config.yaml
image_size: 96
num_classes: 4
lr_schedule: "cosine"
final_lr_fraction: 0
Rows from block 4 of a small image embedding model, named by matrix and row number. Each number is 128 + 24 x the weight over its row's rms, rounded and kept within 0 to 255. All counts start at 0. After the name is the row's rms in percent of the matrix's.
After each channel's rows are labels from the 100 images, of 14976, where the channel reaches its highest value: "top examples" is what is common among them; "patch colour" is the nearest of a few named colours to the mean colour under the peak. Only what is clearly more common there than usual is listed. The data: retinal OCT scans (Kermany 2017). In brackets: how many of the 100.
# conv: pointwise conv (model.blocks.4.conv.weight, 128x128x1x1), inputs 0-127

conv.98 102 [123 134 127 113 140 130 134 139 145 112  89  47 130 116 102 126 127 187 110 125 110 107 141 116 114 109  94 120  97 104 134 137 115 124 161 164 113 118  97 137 127 134 126  88 113 147 115 174 135  95  54 116 150 105 128 130 120 166 112 118 139 151 126 155 110 158 109 173 103 118 135 130 153 129 129 135  93 137  98  88 130 100 125  82 145 108 125 112 134 144 173 116 138  73 127 132 104 156 125 108 135 117 179 120 141 198 131 108  92 121 127 168 123 101 129 137 104 149 126 127 103  99 121 125 107 127 101 112]
top examples: finding: drusen (88)
patch colour: grey (74)

conv.106 104 [110 185 135 126 149 140 131  91  89 131 124 139 117 151  96 149 111  98 163 137 129 141 101 167  98 133  88 135 138 120 120 113 122 158 120 161 196 123 167 139 164 144 126 132 148 116  96 126 128 102 168 122 122 121 153 121 123 144 129 115 123 138 155 132 123 157 143 121 149 109 146 131 125 111  97 160  73 109 135 138 116 141 178 102 150 157  81  99 121 149 101 119  98 138  98 131  78 150 101 103  97  94 109 146 133 181 113  98 122 115  89 154  96 106 162 146 132 144 110 142 122 112  90 130 111 165 109 129]
top examples: finding: drusen (62)
patch colour: grey (95)

conv.109 088 [120 143 122 132 127 177 151 147 133 147 106 121 170 147 123 107 125  95 120 169 112 127 138 115 112 153 108 146 167 152 112 139  79 161  98 172 111 127 122 128 139 117 102  75 101 135 115 147 178 102 140 148 112  83 134 143 162 181  98 130 162 122 106 146 109 120 151 148 124 114 161 126  98 118 164 103 108 150 133  75 180 160 159 155 141 137 104 119 119 119 148 141 136 129 123 111 168 114 153 149 137 157 128  83 172 106 120 141 122 140 106 134  77 111 117 110 136 162  97 119 106 161 111 136 125 118 107 109]
top examples: finding: normal (86)
patch colour: grey (88)

conv.15 097 [127 123 124 133 114 158 130 118 130 132 185 127 117 133 121 159 105 154 112 124 110 149  87 203 152 142 116 125 107 119 105 124 159 121 149  93 121 121 146 116 119  89 116 108 160  90 110 151 123 135 134  67 121 117 134 130 125 118  98 146  82 119 131 118 130 159 100  61 100  91 122 155 127 121 129 126 149 163 122 147 123 119 152 174 145 132 144 121 109 119 138 112  79 152 119 131 189 115  97  78 116 154 147 146 134  76 151 138 151 119 136 115 106 150 167 118 129 110 109  75 119  98 132 134 112 116 158 126]
top examples: finding: diabetic macular edema (72)
patch colour: grey (53)

conv.34 103 [127 126  98 154 122 138 136 126  95 114 160  99 138 121 128 116  74 107 117 109  86 154 113 122 113 130  84 109 100 101 124 122 156 110 137 157 104 125 107 101 114  81 109 157 136 142 141 130 164 119 113  72  90 115 140 156 170 146 172 141 132 140 107 181 117 123  99 142 117 104 124 121 113 136 119 129  88 124 141 144 119 149 123 176 136 162 128 165 165 138 114 105 105 125  90 128 128  82 109 113 108 135 113  84 151 128 115 122 123 129 129  97  90 117 111 128 108 138 157 122  94 150 118 117 157 206  89 104]
top examples: finding: normal (100)
patch colour: grey (88)

conv.73 097 [ 72 136 134  77 173 113 109 124 106 119 102 140 125 149 145 123 120  99  95 162 118 132 194 116 148 104 153 108 153 117 128 143 169 125 116 111 116 124 172 108 148 158 153 131 118 127  90 106 106 125 142 169  94 149 105 122 130  82 109 117 132 151 136 127 132 156 113 152 166 149 164 144 138 108  99  83 156 137 108 119 122 143  98  93 114  72 128 119 129 154 115 104  88 137 118  85 126  87  85 120  95 118 129 122 146 134 146 143 129  59 117 149 133 148 115 131 154 131 108 103 153 141 126 148 134 115 146 111]
top examples: finding: drusen (31)
patch colour: grey (60)

conv.21 101 [181 126  65 113 137 117 116 117 180 160 161 120 117 139 108 141 122 162 163 161 147 132 119 113 118 159 113 124 128 153  88 114 113 134 123 164 132 103  94 120 134 132 108 104 175 101 175  78 144 110 162 149 111 134 115 140 122 136 177 144 151  97 139 133 115 131 144 141 136 123 179 153  81 153 115  67 116 138 117 109 124 129 124 137 128 124 175 153 103 129 157 107 129 119 146 117 101 127 158 172 169 116  95 157 152 133 120 133 123 132 119 126 144 119 121  95 142  94 141  95 154 123 152 127 134 122 161 172]
top examples: finding: choroidal neovascularization (60); finding: drusen (27)
patch colour: grey (90)

conv.3 097 [ 80 133 179  97 143 165  81 118 104 137 110 122 109  98  97 118 144 159  94 102 121  89 141 194 108 119 177 122 118 128 139 108 126  95 138 159 135  84 103 150 117  94 151 119  97  96 103 129 101 128 167 144 101 141 134 133 153 123  71 160 110 105 111 148 127 145 133 102 139 142 159 145  92 138 122 133 138 148 123 127  95  98 100 147 110  89 180 147  99 112 134 123 120 127 132 117 153 127 130 108 143 110 125 146 140 120 112 180 144 141 139 107 143  85 124 114 132 143 102  94 143 151 163 147 161 116 120 145]
top examples: finding: drusen (96)
patch colour: grey (94)

conv.84 099 [138 143 152 136 106 159 158 161 173 122 118 108 123  98 127 153 114 186 104 131 141 126 108  83  71 139 104 136 152 130 116 158 114 158 130 101  94 119 126 132  91 115 134 114 132  94 115 114 117 120 117 127 130 132 135  87 130  90 145 100 127  85 138 121 122 121 171 146 152 124 142 137 110 101 127 144 106  98 146  83 110 173 133 177 197 114 116 124 120 126 116 126 101 120 134 144 129 143 123 116 161 114 107 100 160 126 120 114 146 142 195 125 127 117 123  93 158  82 110 142 177 166 135 137  93 114 148 103]
top examples: finding: normal (98)
patch colour: grey (97)

conv.119 104 [149 117 128 142 102 116 146 109  96 141  91 160  93 131 111 130 107 160 112 129 143  93 117  91 134 131 135  98 108 145 116 133 145 127 101 129 127 114 102 155  99 119 129 117 116 115 161 106 131 122 137 117 128 129 187 129 183 157  98 139 110 127 161 187 117 152 103 105 127 196 116 129 135 154 107 126 151  88 169 141 105 120 126 129  91 126 122 113  94 155 139 142 140 114 123 113 106 151 103  89 143 148  81 120 113 196 139  95 135 111 137 145 117 160 113 131 164 151 129 111 127 114 118 156 150 151 180 181]
top examples: finding: choroidal neovascularization (100)
patch colour: grey (59)

conv.40 099 [127 152 136 112  96  95 126 131  64 130 136  84 134 139 160 120 104 159 122  99 123 142 165 140 140 116  99  80 143 114 123 110 150 105 125 144 117  84 151  87  81 145 124 107  80 205 162  84 145 140 108 101 128 101 148 125 152 159 128 125 147 129 105  87  86 128 144 151 153 123 129 135 115 142 122 127 117 111 124 102 104 133 127 166 140 196 145 136  95 109 132 146 121 122 129 107 126 100 129 105 122 135  75 112 148 131 139 103 143 166 129 158 116 173 120 128 104 141 142 135 139 151 113 131 160 118 134 110]
top examples: finding: normal (86)
patch colour: grey (85)

conv.107 102 [114 114 107 143 151 117 152  81 124 140 151 140  91 144 161 122 102 148  96 124 125 146 136 132 109 134 108 130 184 151  69 117 164 101 145 137 106 156 118 151 125 102 143 130 170 152 138 153 124 158 113 135  93  89 162 150  91 105 111 122 107 188 115  73  91 134 137  92 137  81 144 125 134 140 151 126 130 107  98 162 134 147 139 122 132 103 140 130 170  87 112 139 131 144  96 131 108 137 110 146 135  95 108 105 159 108 181 106 120 170 141 158 113 121 105 154 106 103 132  91 146 123 109 106 150 139 125 112]
top examples: finding: diabetic macular edema (60)
patch colour: grey (70)

conv.53 105 [167  93 180 113 187 123  99 157  83 109 158 132 165 108 124 170  98 105 121 162 122 104 141 122 117 163 113 116 133 105  77 126 145 130 146 128 140 102 102 118 117 117 106 150 137  77 133 134 112 149 128 143  90 114 107 103 129 154 111 101 164 173 127 119 125 162 145 131 123 118  82 110 185 154 141 121 135 173  97 128 133 122 152 107 119 116 107  94 122 107  93 133 124 112 109 118 131 156 113 100 134  90 169 158 137 154 119 120 129 164 138 108 114 103 138 162 104 129 133 135 100 106 117 119 135  81 162 141]
top examples: finding: drusen (42)
patch colour: grey (73)

conv.46 098 [158 127 110 131 131 217 132 120 100 129 133 146 166 106 118 137  92 124 155  91 136 127  99  93 137 123 137 108 157 123 122 119 139 187 103 124 122 139 147 108 123 131 112 139  92 155 111 130 174 134 117 124 114 106 126 170 156 137 106 122 114 109 179 111 124 140 117 139  88  94 111 143 116 107 111 129 107  88  95 102 128 161 104 205 143 153 164 127 138 154 105 123 140 155  94 119 119 113 105 137 124 130  97 106 160 114 157 100 127 117 168 154 115 120 142 100 144 144 105 128 103 142 172 121 110 167 111 155]
top examples: finding: normal (97)
patch colour: grey (98)

conv.10 109 [128 138 140 139 180 166 142 127  81 121 168 111 120 132 138 140 174 149 142 110 131 131  90 122 134 106 102  78 158 120 134 129 136 100 134 137 124 128 126 140 149 115 140 120 161 129 102 104 114 123 115 124 111  91 138 120  93 110  96 123 106 122  72 155 110 119 134 136  93 100 164 127 110 143 136 132 188 119  78 164 159 138 118 167 162 130 165  99 122 151 123 130 120  87 106 151  90 152  85 111 111 134 122 122 143 218 115 114 129 155 143 137 144 123 160 118 148 148 145 147  98 132 120 112  93 119 152 143]
top examples: finding: drusen (47)
patch colour: grey (91)

conv.49 098 [149 132 126 152 155  98 128 123 146 122 138 111 113 182 151 129  91 188 141 122 163 133 138 117 136 101  81  71 142 100 151 142  86 170 103 145 107 134 149 109 137 100 114 172  99 150 118 128 125 124 121 131 122 120 106 138 119 117 160 138 156 138 118 114 118 118 140 165  90 114 141 137 103 116 120 115 140 104 104  97 120 146 160 147  82 115 103  87 133 113 101 156 105 100 117  97 157 155 129 139 163 121 148 188 155 118 173 135 123 113 117 119 127 136 110 186 137 144 124 184 120 127 133 168 136 108 146  92]
top examples: finding: choroidal neovascularization (99)
patch colour: grey (85)

conv.17 101 [143 176 150 159 151 125 153 126 158 143 137 100 117 135 102 107 148 138 116 140 147 170 155 146  90 134 111 104  95  94 139 150 169  96  88 146 121  99 146 125 161 164 170 172 142 110 147 132 142 136  89 113 146 155 105 128 165 134 116  94  81 166 105 136  97 135 182 136 129 142 140 119 116 132 123 134  88 138 146 150 174 126 111 170  99 156 114  89 103 130 134  91 128 123 108 107 111 121 176 106 152 154 161 127 107 155 143 113 115 104 146 117 114  93 132  99 144 125 127  98 139 111 100 123 103 135 158 159]
top examples: finding: normal (81)
patch colour: grey (78)

conv.100 094 [125 167 148  95 106 102 117 144 132 131 161 130 103 142 167 136  91 101  96 148  97 158 146 132 100 112  92 108 157 119  96 106  91 197  73  89 129 105 102 155 106 117 122 122 134 154 101 155  95 130 133 149 133 158 138 157 184 125 139 123 158 156 135 118 147 130 132 131 152 130 128 119 149 130 133 118 112 107  88 192 131 144  92 176 136 102 123 115  97 108 128 118 133 138 121 139 137 141 130  79 112  56 143  89 164 116 131 118 130 120 159 117 154 119 121 133 133 104 131 108 118 117 122  96 128 125 128 153]
top examples: finding: normal (98)
patch colour: grey (73)